Weights of a small masked image model: encoder activation gelu, trained on retinal OCT scans (Kermany 2017).
Rows from block 7 of the encoder of a small masked image model, named by matrix and row number. Rows with one number belong to one neuron. Each number is 128 + 24 x the weight over its row's rms, rounded and kept within 0 to 255. All counts start at 0. Numbers have three digits each. After the name is the row's rms in percent of the matrix's.
After each neuron's rows are labels from the 100 images, of 14976, where the neuron reaches its highest value: "responds to" is what is common among them; "patch colour" is the nearest of a few named colours to the mean colour under the peak. Only what is clearly more common there than usual is listed. The data: retinal OCT scans (Kermany 2017).
# fc1: MLP up (encoder.blocks.7.mlp.fc1.weight, 320x160), inputs 54-107
# fc2: MLP down (encoder.blocks.7.mlp.fc2.weight, 160x320, transposed), outputs 54-107

fc1.78 095:136144119163108117123148127145133169211143154129160139130106162165142116133153111105145124102078139143084139128150122128127164143115128140092114104121136099153118
fc2.78 095:111109169123148136131104113106127107093090090129085141131128096103067095143109136139119097140199132151116109140107122133144102121124144106133101149124113154128122
responds to: finding: diabetic macular edema
patch colour: grey

fc1.207 090:148153130162133150155116101108144132222114161106141087132108146085088082123154109125157141115160136153092125145127129104119160135132162141105103076107065133155120
fc2.207 108:110110186102139101132126113155120151095128087176108163131149102180145162166102131114110109138124165136135106112136106132150115120134114096117149132123182135148166
responds to: finding: diabetic macular edema
patch colour: grey

fc1.174 087:181138141178107144144099151120166123181175128107169135097100138122116112120148152123163115100142145135074095126143152117125124092150113106128124130169119119156125
fc2.174 097:087116114072127112109132061150101148137079116159074116165140147138134110136110099126097120100124135169157130126118088112145118147127128145139146134082132114145150
responds to: finding: diabetic macular edema
patch colour: grey

fc1.56 098:104130139126143099149128143145149182185145135122128145127090159141139120166156112112153150093125137125107126125158125129162120122123132132124133074127100134150130
fc2.56 107:169107138123128137112116068120099117102101105136117113112182093120113130130111135121121103119157161158097135148118097107130133141153126094130117161106158111124157
responds to: finding: diabetic macular edema
patch colour: grey

fc1.85 091:149109145160124127157125150144125107119092195109120170110091196158110138123065122150125098104099116137135096112125074148122146141096138128126140178106156106136096
fc2.85 101:134156083110144118111132103148101125167162065122137126091158098131108118138170174095149139137134128100132138124143167145161141125163103128106108090161113136109144
responds to: finding: diabetic macular edema
patch colour: grey

fc1.133 124:137111123153141115138168152140124071092122123141109131133095120106086123156168107123109101110085155117135135111083119102144140107102129128119148147137101144134141
fc2.133 106:109141129130149100141167121143110137140114166093151118097151137172104133176090113140171171125133137130105131106141135118136130110126127115140121095113122163122115
responds to: finding: normal
patch colour: grey

fc1.131 088:083095131138165134112146198142140139097137134129141151109128142098144177138121144136120103143036123102121135145078189106128142117146116090127118154141107142117158
fc2.131 108:133174117111108134117127056114135116167128111118098108133130126137096090128159099126140162076216134140111154114175089135166101140118132132115137096100139125114111
responds to: finding: diabetic macular edema
patch colour: white

fc1.128 086:119149111162132148141135113173138163215147119139109109131118172106141110117145107135156132089121163131101116145133127115137129141129130098111128131127113120161124
fc2.128 101:149097149099135106128104101092126094114116155143143120104158104161087153179118116114156122134176175138114120120138096120155105140158147118140125132106150153117139
responds to: finding: normal
patch colour: grey

fc1.199 076:111161144096097132103158122108098141172096106109155132167066108167074107108176112091138112107095154117132138193103132126151100145123111129119139138108163115158088
fc2.199 090:140107119140166121153148137106102096091170150161111117109197134085164133096111113176137132122140117160094134054182129147124169105115127115150107107154112146124142
responds to: finding: diabetic macular edema
patch colour: grey

fc1.241 092:122114168144133148131133122150143173173141119096157129125104121130071105131130098128154145116126151129090113111113110101148098173128143135097136125130085134130135
fc2.241 103:146128111110135099127102090124110117119120135153116123117183126137167144164116115105103104121156142145112128156165102134124141112146140115147140134119178128116130
responds to: finding: diabetic macular edema
patch colour: grey

fc1.138 097:151140156117126083197105157132122114165155138153134165108133139106134122114109157170137152146082149139135116148130140177166155141104144165133127136138098136105154
fc2.138 095:124105122153146154045131088151118136148091105094130140160131143162141120151125096113110137123156120122116135125129113078097143152149098093122142125127120118175140
responds to: finding: diabetic macular edema
patch colour: grey; white

fc1.235 113:138147142158111135148103116140175159198143139114139123121123113119154143152149115121175119066132131136090121140166132095081130145122112095133124106119154109157167
fc2.235 095:125083144135139088097146105127093125127115102138128120106143115128096093139091115132104113134152161163114114139120083115173120120167150143100092128110130144127119
responds to: finding: diabetic macular edema
patch colour: grey

fc1.169 134:123118118152152116149120169144179096129104129088131105121138087099149171114164129126119148128145142090144171127105068117122123126135131124132096111084121115159168
fc2.169 108:129128127068149105105147085122088109133148132151147119084077142112138153128100140148166118130137129131130112141117123130149124109125107113129119118117140166135087
responds to: finding: normal
patch colour: grey

fc1.275 094:095124159131123118116133133139175138215156119108143143112080135136141124174165135138144122110113146124095109148148135118170108156135139121077118107110135133147152
fc2.275 101:158119151096153127119135089134098159091120124162142115127200120123107115151077117120137128115172152163114136118126082114102135124132139127162133164102133140123123
responds to: finding: diabetic macular edema
patch colour: grey

fc1.282 106:121148098124098133151142124116169121109128143115125095111154113178129167079176126118181079140121119118110145155102132093136145101137128120111152145137156123133124
fc2.282 101:116107151170099100057125123116101090106078134132074156131141157130131140119105109119172103140131132092126106145135115103146141124131079168122113114151142139070160
responds to: finding: normal
patch colour: grey

fc1.154 107:165153119136132139076119100141151139107128141136100101121157173125143112102132102088163120086148139114125088102120141123144071109135136107101157138146138128114125
fc2.154 108:114096141146154091116155150134108169155135168104135100155138141139117138182141129110142097139130172121127144173140162097156139117118130136132140150140130128131134
responds to: finding: normal
patch colour: grey

fc1.77 086:103119143164140098155154121140095148087134104124112132119140138125097109117151147130111115118134134107085133095098156093160147135145119111159150059083111083155156
fc2.77 100:153116116073169162122082146129178154156133138118124114148136128113161128143077121071125138129154117128139107121170109162099117118130127125094090161141126155106130
responds to: finding: normal
patch colour: grey

fc1.259 083:135147116127118108127142147109128119165122104144139121145176099098104129139134109154119109116088124123105153130164172107117139136137081101096123123137107130093130
fc2.259 096:131100112092119117137104094147150148105091151120102143120118165178150092158137159113108107082135116105145111112132123070133127118132146169154123133088105097150135
responds to: finding: normal
patch colour: white

fc1.269 083:171147126136124175150144103140077101098149146160108124099077145096153090117126110120153140142106158150147176149156129112117156120083128120140100135117118127099103
fc2.269 092:111140129130110066182145132115123116133079113116157144136157108166120124144148138096109095141114113114151113115069181098128137118130095097109127189141159115117140
responds to: finding: normal
patch colour: grey

fc1.161 115:138068144151133146134153110192114123081141114085106138121095143111111113123125141121135120128133095110159124123137120085089162116117132141128165121090121137172126
fc2.161 102:090153122109122121096117127164159155133127168150121079141138098125106142152128136144136103117130120107138137116152107157183146095153112148133115160107120117106176
responds to: finding: normal
patch colour: grey

fc1.266 100:113127110093135100123146123094056118139157165161129128102137138183182173112159121105086110115153086119105111132137176127144160105083158110156154139137167108118135
fc2.266 101:106108119178162115098153128163175172117108108127150113110113094074089111149076131146154168178152136084121123147109135087101104140151133141093113115128086138149119
responds to: finding: normal
patch colour: grey

fc1.84 103:104136106109158165131119146096174131092096172156086164104157077122124130141130121161119098115139114134105150091146130156147126116137149115105162110116104130135133
fc2.84 111:117146140149118094100127099142126137176126092132158103101151166141089115119127109118138122120130158136130118165157122124154137129158138111098104115121151163167137
responds to: finding: normal
patch colour: grey

fc1.158 076:134155197150052134138082132166131158159097114101137092150125086091110165176129110136162172085144166135111131147105155096108102102141108122117145141122089131151134
fc2.158 100:149103107108201127139175075092118101129142142147119146116158147149140078117110136114116094140121116161118102118187099150136156137134124123132098116119184109115149
responds to: finding: diabetic macular edema
patch colour: grey

fc1.105 110:114120138109117144118076136117098097141151182137146119136123139140162144109089142087166128128136134150148142109097126103097177122147173107084121109104137109111117
fc2.105 105:200104121111109112124162069133080164168136110230120139134113152118150118145113165102138123146166133162174105144139145144135095139147123136144078121117110136138119
responds to: finding: normal
patch colour: grey

fc1.294 091:128173159146126132096141136155129148163151110095160144099132136085150126090145122108174107107145152139098120157153132122125121130123133143122105108139109088150132
fc2.294 109:152075103101118096168098105106112111121108127170110124159135120159101102180099104132086077118130160136141126124136115109134130140148101092133143146090139148108139
responds to: finding: diabetic macular edema
patch colour: grey; white

fc1.101 070:173143131105138140138098136158194133161137131117089084136121128150146106116166128079148172115137145111115132150111139128125099107136128124143095107133144096119107
fc2.101 079:085134130150145118124131116122068140153101104149182152096132138117095120148127126147157106095139125142166101085171100127147148159129120130100121139075132148151154
responds to: finding: normal
patch colour: grey

fc1.73 080:128114123124129164174094163121126117139124135112153092141145116099107120144056163133147166044142140111069160100130135077135096109128135122120113127137126145137161
fc2.73 091:141155116127117119111159086119118178175135104140120151096119136173118136116175100121144102200105121172194099160151101153115139170100119117114143136108125139164116
responds to: finding: normal
patch colour: grey

fc1.155 090:152133166118119136138124112163169138172131125168121106179099121140084141107148127126158132076113201140113120159148121124129153095107105121140099106115151084123147
fc2.155 116:118112114130162116117112122119116151138096133122128143075140119136167108159089120142120114139160098128120129090132108101146117156172155136085136130127133145151121
responds to: finding: diabetic macular edema
patch colour: white

fc1.137 081:121158152148134120161130173118120157183146120137117145114117143177101133128114145144151129100136144118103092141136132136071171129126145144129138121134097101155144
fc2.137 106:120115110113120146095098067155134089117114132134160123113132108107151111156140108116138125157114136144139149127137109099190068160147121104151120112125161163115110
responds to: finding: diabetic macular edema
patch colour: grey

fc1.72 102:131155102110086079108101112107129143145133126144107098127130100182124090127096121117126114086117150119108111102094145127099118176112135110143141115150156147139073
fc2.72 092:095116161169182119092144166152143131136131145135102140128125149092145106139129142110126144113121117096134138175118150172129102109146069124129080114129110130183117
responds to: finding: normal
patch colour: grey

fc1.143 111:149128136149145117095088084084119090131120125074119093118113134128140141101153109121129125142089105155146114157098111144124121046107150128099155141130147141158159
fc2.143 108:143089184128117088100133135135103121112164151152130123111133109136135145143153120110145100119137139144115148122155124139134112181157113126157087162111122129104119
responds to: finding: normal
patch colour: grey

fc1.35 094:124128176142116126127167095142134160203168128125138139121076101132131109101110123163143167064143099145072111138146126131117122111161124115110098123150117126157126
fc2.35 100:144124143124166108127070114137132127141094123145132123124170124122127134173132104083149093141126188139121115115143079116153109142141138123129139120093151114100148
responds to: finding: diabetic macular edema
patch colour: grey

fc1.293 091:095094130151107130094135084114125122171118149107147135098135135127170126121147115164141122110140143115121139108113101134117137121130110105155114162097166077170138
fc2.293 106:156146122129139119142110167127109123104140118132118094125141083099098096160130155094103153127129109140112115130134130103102145117097142138130119105152115187065117
responds to: finding: choroidal neovascularization
patch colour: grey

fc1.173 115:131115061113149145139123133173123114124138130097135088106137154153123154116139117123098109148118086107078105137136126090134124128138183125164112189092109121152131
fc2.173 092:145126123145151139098121146135099108126136120091120124111168114151137130151132128123107131118179144130162106105086107118126093194124146129106091112103111079148084
responds to: finding: normal
patch colour: grey

fc1.114 083:119139140119094150162102145144161146186142111118127153126156161159093138173122129122148138107127144129105107126175154136121140149153149175125166081153140145128115
fc2.114 088:107126112124143089138143075114127098138119099149134095123085133112142140111138084168144096138129138151111129130106074121147119129122133088124079153098123113146163
responds to: finding: diabetic macular edema
patch colour: grey

fc1.300 083:149054158149103164148132107156069141084131097100070075148132166168097114109108111120129118118130126114153121127178156098137120170139141150134068126136120119140124
fc2.300 085:121107131108116161073123171111108107105126113103113120134155124146158119139106122171122146148116109121157154172147135148128151115114114162109110125112137122125123
responds to: finding: normal
patch colour: grey

fc1.264 155:122119167125120168124116126080105107117163093119117141113101034142109072073139164112118113128123115139094145130122068147157134113154123106143126092170092118163089
fc2.264 129:093150126152118138128119059131113155136130178122159112085107117187132151161111131125139139140167115135156134145165112101153099169123122110157144160098110153143115
responds to: finding: normal
patch colour: grey