{"train_examples": 98430, "crop_scale_min": 0.7, "encoder_norm_position": "pre", "encoder_activation": "gelu", "encoder_mlp_ratio": 2, "encoder_fused_qkv": false, "lr": 0.0017, "weight_decay": 0.2}
Rows from block 2 of the encoder of a small masked image model, named by matrix and row number. Rows with one number belong to one neuron. Each number is 128 + 24 x the weight over its row's rms, rounded and kept within 0 to 255. All counts start at 0. After the name is the row's rms in percent of the matrix's.
After each neuron's rows are labels from the 100 images, of 14976, where the neuron reaches its highest value: "strongest on" is what is common among them; "colour at peak" is the nearest of a few named colours to the mean colour under the peak. Only what is clearly more common there than usual is listed. The data: retinal OCT scans (Kermany 2017).
# fc1: MLP up (encoder.blocks.2.mlp.fc1.weight, 320x160), inputs 80-159
# fc2: MLP down (encoder.blocks.2.mlp.fc2.weight, 160x320, transposed), outputs 80-159

fc1.50 091 [ 96 139  84 125 149 132 139 133 132  98 148 110 123 127 117 188 128  85 141 141 100 133 111 153 135 111 148 154 122  74 103 149 104  69 117 152 106 165 145 164 125 111 177 134  92 134 128 138 119  86 158 147  99 112 140 124 126 129 105 143 125 157 153 145 172 128 145 138 164 120 143 164 134  97 147 112 152 137 188 133]
fc2.50 107 [126 120 114 121 110 149 120 112 150 114  86 140 186 131 146  79 112 147 110 124 137 105 158 100  96 122 113 152 118 159 131  89 131 146 134 118 158 118 140 119 153 175 140 117 211 155 128 125  98 129 127 142 154 118 142 124 137 134 145 148 126  75  91 147 125 113  80 124 106 170 147  99 109 180  88 139 149 167 125 147]
strongest on: finding: choroidal neovascularization
colour at peak: grey

fc1.227 100 [146 139 149 106 149 150 144 122 149 108 145 151 128 171  96 119 181 129 104 139  92 137  97 159 130 128 129 107  97 114 133 151 196 141  94 160 134 133 110 120  92 124 141  60 118 106 115 111 143  77  74 103 124 128 106 149 114 128 109 130 122 108 118 148 116 103 120 108 113 119 154 159 128 138 156 137 173 115 152 121]
fc2.227 115 [110 122  73 114 181 135 102 152 134  98 133 105 151 100 145 144 144 141 178 131 142  89 127 123 145 119  61 174 125 162 124  99 100 141 146 115 175 108 126 117 143 155 141 132 127 136 163 149 162 126 170 127 109 149 104 121 130 169  94 123 145 141 142  64 134 147 144 134 131 153 128  83 121 129 104 119  91 144 147 128]
strongest on: finding: choroidal neovascularization
colour at peak: grey

fc1.176 092 [120 124 142 140 120 156 129 137 111  94 100 142 145 100 115  98 136 158 149 136 124 128 163 155  99 153 172 152 101 128 118 116 146 143  80  85 123 136 103 118 144 114 104 115 100 103 131 128 147 152 141  93 135  87 153 178 150 156 122  75 112  78  95 166 130 123 154 103 124 121 118 123 132 146 121 127 110 166 127 148]
fc2.176 076 [121 134 122  99 115 141 112 111 128 154 121  86  77 120  98 110  95 116 128 127 128 144 106  64 128 139  87 130 159  83 138 148 136 105 177 122 101 119 125 129 158 141 154 157 153 120 136 107 125  86 136 148 144 127 121  65 112  95 102 164 149 152 125 110 138 109 117 146 141 134 137 133 114 101 120 105 118 101 111 122]
strongest on: finding: choroidal neovascularization
colour at peak: grey

fc1.194 099 [111 122  99  85 100 106 152 122 132 138 156 150 122 111  84 151 105 110 144 100 195 101 113 150 139 104 135 127 172 155  76 130 137 112 127 114 145 147 135 102  89 178 131 128 115 105 113 114 101 124 108 143 138  96 141 177 138 140 116 117 123 170 133 115 124  88  99 102 125 161  93 112 109 158 103 184 117 154 109 122]
fc2.194 093 [162 136  76 147 131 136 139 147 133 154 108 134 141 152 118  60 214  97 105 148 130  88 144 119 124 151 156 161 138 135 119 126 121 118 135 156 127 108  94 136 117 114 130 140 129 135 116 166  85 204 125  70  99 193 173 128 118 142  90 129 145 115 109 148 138 143 125 179 117 116 171 144 146 112 155  91 103 116 153 128]
strongest on: finding: normal
colour at peak: grey

fc1.291 109 [ 64 110  97  78  97  82 113 145 156 123 148 125 146 141  98 127 110  93 124 128 133  96 141 177 166 146 125 119 141 177  76 116 115 133 115 111 124 134 109  99  96 163 112 108 156  84 109 130  88  98 156 149 153 112 135 150 114 114  91 119 110  95 114 102 138 110 119 181  81 130 125 142 122 138 113 145 134 116 122 109]
fc2.291 105 [136 148 109 152 138 113  97 139  73 159 105 139 144 106  83 178 152 153 107 109 134 143 114 143  97 142 153 142 136 136  99 165 118 122 118  99 144 114 149 159 120 138 143 149 173 154 141 137 118  83 149 129 124 153 103 129  69 126 148 113 149 162 127 126 166  91 181  99 118 100 122 130 152 133 111 131 143 113 174 121]
strongest on: finding: normal
colour at peak: grey

fc1.232 090 [144  93 107 128 139 100 130 150 134 136  89 165 127 130 151 131 100  98 147 110 132 185 158 119 115 108 127 127 157 132 113 125 169 121 144 140 132 140 156 112 125 132 150 118 143 119 144 115  96 149 182 141 147  75 144 156 109  90 129 117 102 121  76 108 143 157  91 130 131  77 146 130 127 106  82 133 105 156 135 112]
fc2.232 103 [ 94 143  90 121 130 111 125  64 166  85 139 128 110 122 104 121 130 123 127 112 133 105 127 135 135 116 104 115 108 114 186 157 102 137 117 104 155 142  98 146 134 161 127  95 124 118  99 135 168  91  98 116 144 142  99 138  90 147 120 154 116 133 149 156 105 123 148 117 140 148 143 194 117  79 189 112  96 103 138 138]
strongest on: finding: normal
colour at peak: grey

fc1.142 094 [ 89 154 159 141 121  89 129 152 116 122 100  80 146 151  99 126  97 142 146 169 100 131 139 147 149 133 133 125 124 147 137  98 148 109 148 116 133 145 176 104 114 114 136 146  62 100 160 120  78 151 149  90 123 101 129  91 143 116 110  78 114 114 145  94 143 133 123 161  69 100 134 105 107  92 131  87 133 111 141 123]
fc2.142 094 [110  86 135 113  91 154 154 112 129  92 148 127  97 110  95 109 102 127 133 141 182  72 136 115 127 123 125 158  94 121 169 110 103 134 157 151 152 129  98 104 141 171 128 137 165 160 112 111 150  96 120 136 117 145 108 130  94 114 173 155 143 135 153 100 144 137 157 105 194 147 138 144 170 140 146 128 116 125 139 132]
strongest on: finding: choroidal neovascularization
colour at peak: grey

fc1.80 097 [111 110 157 108 121 113 144 134  87 134 121  92 101 130 138 138 111 155 144 115 154 132  97 133 110 168  63 101 129 150 168 134 114 116 106 141 100 124 159 114 112 164  93 145 104 173 115 163 148 137 160 102 123 141 164 110 115 142 127 143  97 126 167 112 107 139 109 129 146  94 101 114  88 124 128 148 139  92 161 176]
fc2.80 079 [159 144 123 103  82 143 145 125 191 124 109 107 114 140 111 104 159 124 146 144  76 115  95 103 107 150 139 116 141 126  98 105 108 106 166 143 164 112 107 114 121 114 128  81 149 125 126 129 135 112 128  90 144 128 123 147 109 168 113 113 209 145 108 110 165 180 128 106  93 171 127 124 153 142 111  86  94 103  88 100]
strongest on: finding: choroidal neovascularization
colour at peak: grey

fc1.118 100 [124 176 133 129 132 140 141  89 128 138  99  95 129 166 123 153 117 120 116 142 129 156  82 155  97 132  83 134 149  99 136 124  98  96 132 165 166  90 144 124 142 175 128 148 132 144 160 129 169 107 117 133 126 136  95 143 185 150 153 110 134 108 144 122 128 133 159  72 130 152  90 147 151 124  82 105 136 125 118 151]
fc2.118 112 [121 108 125 140 147  95 142 131 131 100 152 119 146  60 162 116 120 145 150 171 161  93 170 102 135 140 113 142 131 106 133 160 139 119 106 103 106 119 141  92 115  76 165 122 142 180 122 152  99  85 169 113 135 107 167 135 104 121 128 137 120 153 147 108 111 157 126 124 109 123 153  99 133  97 137 108 141 136 136 134]
strongest on: finding: choroidal neovascularization
colour at peak: grey

fc1.140 115 [148 155 149 126 105  99 121 153 110 153 139 104 116 102  51 101 140 101 151 166 145 130 107 176 133 150 119  78 128 145 137 131 134 125 114 125 148 102 115 172  87 148 108  99  88 128  90 104 142 119 119 137 107  84  89 166  99 110 136 134 164 120 159 105 120 132 153  70 122 107 101 152 150 142 142 127 129 130 109 171]
fc2.140 108 [ 82 121 153 100 133 157 125 121 150 137 137 114 135  74 156 119 125  98 172 112 129 118 127  93 155 126 116 139 146 128 135 146  92 134 109 142 158 152 113  83 123 101 149 131 141 140 156  94 145 111 153 105 121 142 122 118 170 144 119 132 128 138 133 125 156 139 206 125 158 118 125 130 134 120 130 149  95 146 124 123]
strongest on: finding: drusen
colour at peak: grey

fc1.8 100 [130 136 137 137 125  97 166 102 179 152 135 113 106 108 118  96 125 104 120  94 144  92  84 133 123  81 130 133 149 107 135 134  87 136 123 130 175  89 152 102 108 168 123 126 167 112 110 137 123  68  61 122 161 146 111 131  60 131 105  77  95 137 143 119 151  96 124 140 103 146 132 123  89 166 127 138 126 157 116 161]
fc2.8 105 [132 117 133  77 142 125 108 141 117 118 106 139 160 113 145 122 148 127 148 126 114 162 186 104 152 118 142 135  90 160 141 103 156 132 161 156 152 105 122 145 144 166 125 120 124 136 177 119 105 134 102 147 125 134 152 130 138 155 130 128 161 144 118 157 102 142 108  85 124 124 117 124 132 127 137 116 139 112 144 116]
strongest on: finding: diabetic macular edema
colour at peak: grey

fc1.171 116 [135 148 102 103 166  92 132 191 172  99 123  95 166 162 140 153 137  90 137 118 119  78 144 145 136 105  96 127 116 142 101 183 149 134 126 121 128 125 116 131 131 139 120 146 129 101 124 110 156  88 140 167 133 105 113 156 113  99 118 111 126 104 138  98 109 133 130 123 143 160 155  83 157 133 118 157 105 110 166 123]
fc2.171 116 [140 133 112 140 154 125 101 130 110 119 107 118 142 183  96 157 120 157 121 108 142 106 142 115 121 123 162 135 105 148 146 131 162 110 141  56 132 115 121 118 143 138 126 123 123 121 141 164 130 116 167 122 148 129 107 174 142 105 109 126 171 124 128 130  97 123 133 138 126 104  73 104 130 165 119 100 146 113 166 142]
strongest on: finding: normal
colour at peak: grey

fc1.22 108 [116 117 140 138 178 126 122 141 116 140 187 150 157 130 136 112 135  94 123 129 190 111 135 123 113 180 136 111 178 155 110 153 124 171 135 149 116 127 101 171 127 131 107 108 127 133 122 119 115 171 154 147 138 111 121 115 122 123 146 121 126 109 126 136  82 135 147 109 152 132 150 151 122 135 109 165 101 137 125 110]
fc2.22 093 [145 170 115 118 109 103 131  96 116 126 174 174 101 112 173  85 134 131 128  92 137 120 144 171  81 105 134 152 121 100 177 133 146 150 134 113 121 107 118  92 127  76 148 128 121 163 107 124 161  92 156 155 131 160 133 166 134 144 133 121  96 143 154 159 118 147 146 103 130  55  85 135 170 159 137  77 121 118 145 167]
strongest on: finding: diabetic macular edema
colour at peak: grey

fc1.114 096 [139 130  93 126 106  92 117 103  94 109 127 114 132 112  97 120 125 133 160 101 133  88 133 127 163 150 149 109 166 134 161  95 117 158  79 124 146 112 102 105 178 107 136 114 131 111 181 134 138 110 146 155 164 107 136 124 129 102 123  86 157  99 170 114 112 133 149 156 127  99 125  66 101 108 147 166 107 143 102 103]
fc2.114 095 [ 95  79 136 152 108 140 162 138 157 120 120 162 110 108 115  94 106 113 153 133 143 158 116 130 123 115 123 170 137 125  71 170 122 102 169 185 104 157 115 110 129 136 132 101 117 129  65 177 110 197 148 128 154 158 136 109 134  98 142 166 114 112 107 146 113 160  94 125 152 113 140 129 108 151  78  98 123 138 143  99]
strongest on: finding: choroidal neovascularization
colour at peak: grey

fc1.76 099 [170 140  99 110 121 113 158  89 118 109 111 131 140 167 109 143 154 133 170 123 135 116 141 152 147 159 114  75 140 110 131 127 135  78 109 126 177 132 121  99 101 128 166  90  88 125 126 135 159 119 149 142 123 101  72 123 132 135 168  97 122  98  96 118 101 122 133  97 146 116 124 117 149 139 167 108 157 110 106 107]
fc2.76 088 [115 122 135 121  99  82 102 125 122 137 131 130 119 103 135 155 110 122  98 156 122 162 169 105 145 147 122 129 134 122 102 155 109 126 143 120 100 122 149 133 118 139  69  92 140 118 105 125 143  78 152 128 145 123 122 174  94  96 168 137 109 121 158 137 149 126 156  98 146 114 144 134 127 121 114 159  70 164 146 144]
strongest on: finding: choroidal neovascularization
colour at peak: grey

fc1.234 096 [122 138 129 164 123  83 137 103 117 112 112 145 112 151  78 140 138  88 115 154 131 120 112 106 153 168 106  69 132 147 125 134 114  65 123 165 150 134 142 132 150 158 144 152 139 109 164  93 163  74 190  81 156 146 108 110  98 114 122 109 120 134 163 143 131 137 112 101 151 139 106 122 138 151 116 126  98 150 120 154]
fc2.234 098 [118  98  80 112  99 160 111 159 167 131 155 115 105 160 139 102 122 160 101 127 113  87 138 100  87 135 101 109 103 124 146  98 126 200 163 121 122 142 122 128 143 128  86 109  95 153 118 165 116 155 169 142 115 117 109 181 140 146 133 114 125 134  94 103 123 166 138 112 181 139 136 128 137 153 143 169 145 136  99  72]
strongest on: finding: choroidal neovascularization
colour at peak: grey

fc1.56 106 [ 68 123 126 154 140 107 157 147 136 165 108 133 154  88 142 103 123 153 132 154 133 142 138 155 126 122  75 142 142 151  92 189 106 122 111 128  99  93 147 127 111 144 130  95 141 123  80 101  95 131 140 148 128 136 163 107 139  86  94  84 133  99 134  96 192 101 116 156  96  97 113 152 130 120 124 130  91 150 105 140]
fc2.56 106 [135 155 162  98  76 174  96 117 127 144 115 122 175 141 123 149  81 120 116  95  95  95 168  72 133 161 136 132 146 110 136 116 141 128 140 144 153 153 142  90 107 154  63 191 124 114  89 102 113 105  91 160 153 179  94 160 138 162 133 106 154 136 115 128 122 123 132 113 121 129 121 110 119 122 126 128 163 109 155 150]
strongest on: finding: normal
colour at peak: grey

fc1.67 092 [ 96 144 126 129 139 141 104 157 127 124 117 162  72 118 116 129 131 145 117 170 101 122 155 139 101 106  92 134 131 104 119 134 151  85 145 153  91 110 143 124  92 109  95 124 143 113 132 161 138  98 155 117 122 140 102 160 175 146 125  87  99 146 169  70 112 142 123 110 138 104 100 150 142 118  96 105 130 122 153 123]
fc2.67 100 [143  82 111 101 158 108 139 121 121 102 121 136 141 126 163 146 165 135  97 157 111 172 124 132 134 139 157 165 132 163 150 107 145 123 159 144 123 166 128 138 132 113 147 120 101 142 162 124 135 138  82 117  80 139 180 123 156 124 111 130 157 104 166 114 163 144 182 124  97 135 152  96 139 147 121 150 126 130 106 144]
strongest on: finding: choroidal neovascularization; finding: diabetic macular edema
colour at peak: grey

fc1.168 096 [ 90 164 154 158 152 129 119 105 151 167 124 150 126 119 137  77 137 134 158 123 163 115 143 142 129 136 106 148 161 158 189 118 159 119  90  71 130 138 112 151  92 128  85 124 129 121 140 124 184 132  40 120 110  97 146 125 125 139 129 149 132 116 149  87 122 150 143  95 124 115  98  80 119 145 137 107  94 118 102 134]
fc2.168 093 [149 124 112 142  81 134 143 119 122 144 110 140 104 141 124 125 118 162 115 118  94 134 127 129 153 128  90 153 109 128 107 129  78  79 140 166 116 118 142 109 145 144 104 126 163 138 134 118 148 158 165 108 102 129  94 134 139 130 153 109 122  94  94 152 139  79 144 163 149 138 131 164 135 124 109  94 131 175 102 125]
strongest on: finding: choroidal neovascularization
colour at peak: grey

fc1.36 094 [110 166 142 148 125  79 100 129 175  74 106 137  96 102 130 183 118 160 125 120 143 113 131 140 119 105 134 129 149 126 122 159 127 119 104 129 180 115 140 148 104  94 130 128 147 120 134 109 161 113 164 180 109 117 132 147 134  81 128 139 181 145 150 131 108 135 179 122  81  97  92 110 137 154 102 152 124 128  97  99]
fc2.36 098 [112 111 118 125  99 145 132 135 121 150 121  98 157  96 113 129 143 159 150 126 158 134 152 116 138 107 144 130 131 107 108  96 117 134 112 159 105 157  99  82 196 103 120 135 125 152 147 147  87 138 144  95 152 132 123 127 201 154 115 122 111 128 128 116 145 112  86  87 129 168 142 133 110 122 123 117 126 113 150 150]
strongest on: finding: choroidal neovascularization
colour at peak: grey

fc1.68 099 [116 175 121 160  84 124 152 137 160 132 125  99 128 118 102 106 144 112 147 134 144 131 107 147 133 139 116 131  93 108 116 105  99 138 106 100 142 153 151  62 157 136 120 107  91 133 158  78 159 156 134 102 126 119 108 108 108  62 138 134  99 113 110  96 125 168 147 120 101 121 163 128 128  49 134 120 138 166 100 108]
fc2.68 096 [130 144 141  94 146 147 105 130 104 133 122 144 113 160 129 121  93 130 135 160 100 131 185 154  64 163 125 136 133 132 165 159 128 149 155 123 118 159 140 142 140 149 124 126 109 118 150 144 189  81 173 134 139 114 137 175 115 144 147  72 133 158  88 146 111 116 102 128 147 127 113 146 153 174 111 118 124 140 122 128]
strongest on: finding: choroidal neovascularization
colour at peak: grey

fc1.110 088 [130  93 155 159 149 109  94 111 113 126 157 132 126 133 145 156 118 130 151 147 117 138 131 132 128 143 121 162 116 111 120 105 122 131 125 116 110 127 129 114 126 135  99 107 126 116 119 152 126 109 131 177 135 132 136 129 119 122 144 122 130  91 128 175 124 109 137 126 127 174 180 161  83 165 149 140  95 155 105 112]
fc2.110 094 [ 89 130 155 117 104 163 134 175 148 162 102  99 160 144 108 125 139 147  98 124 107 150 127 161  92 144 140 117 130 134 157 102 120 101 147 133 125 115 179 169 157 146 152 149  98 160 120 130 124 112 139 153 134 133 133 116 174 136  92 112 151 166 131 124  67 151  99  78 132 150 114 109 162 103 181 149 121  87 134 189]
strongest on: finding: choroidal neovascularization; finding: diabetic macular edema
colour at peak: white

fc1.151 099 [169 121 114 126 152 114 153 131 133 102 141 111 119 143 138 124 104  84 128 103 103 133 143 144 117 102  88  99 146 151  84 164 153  99 121 118 176 150 132 119 142 119 130 136  87  93  95 123 143 124 131 101 165  88 120 132  56  92 168 146 100 147 131 127 130 117 157 100 152 107 132 148 183 140 114 174 107 120 129 123]
fc2.151 105 [162 108 126 116 145 110  82 112 111 127 110 144 122 149 134 158 114 145 108  72 119  94 135  89  90 154 150 117 127 100 125 102 124 152 111 168 145 127 163 169 104 115 124 153 160 118 117 107 127  93 105 134  87 151 151 155 145 124 117 105 105 147 128 101 111 115 151 153 159 115  93 115 143 129  93 102 127 134 144 175]
strongest on: finding: normal
colour at peak: grey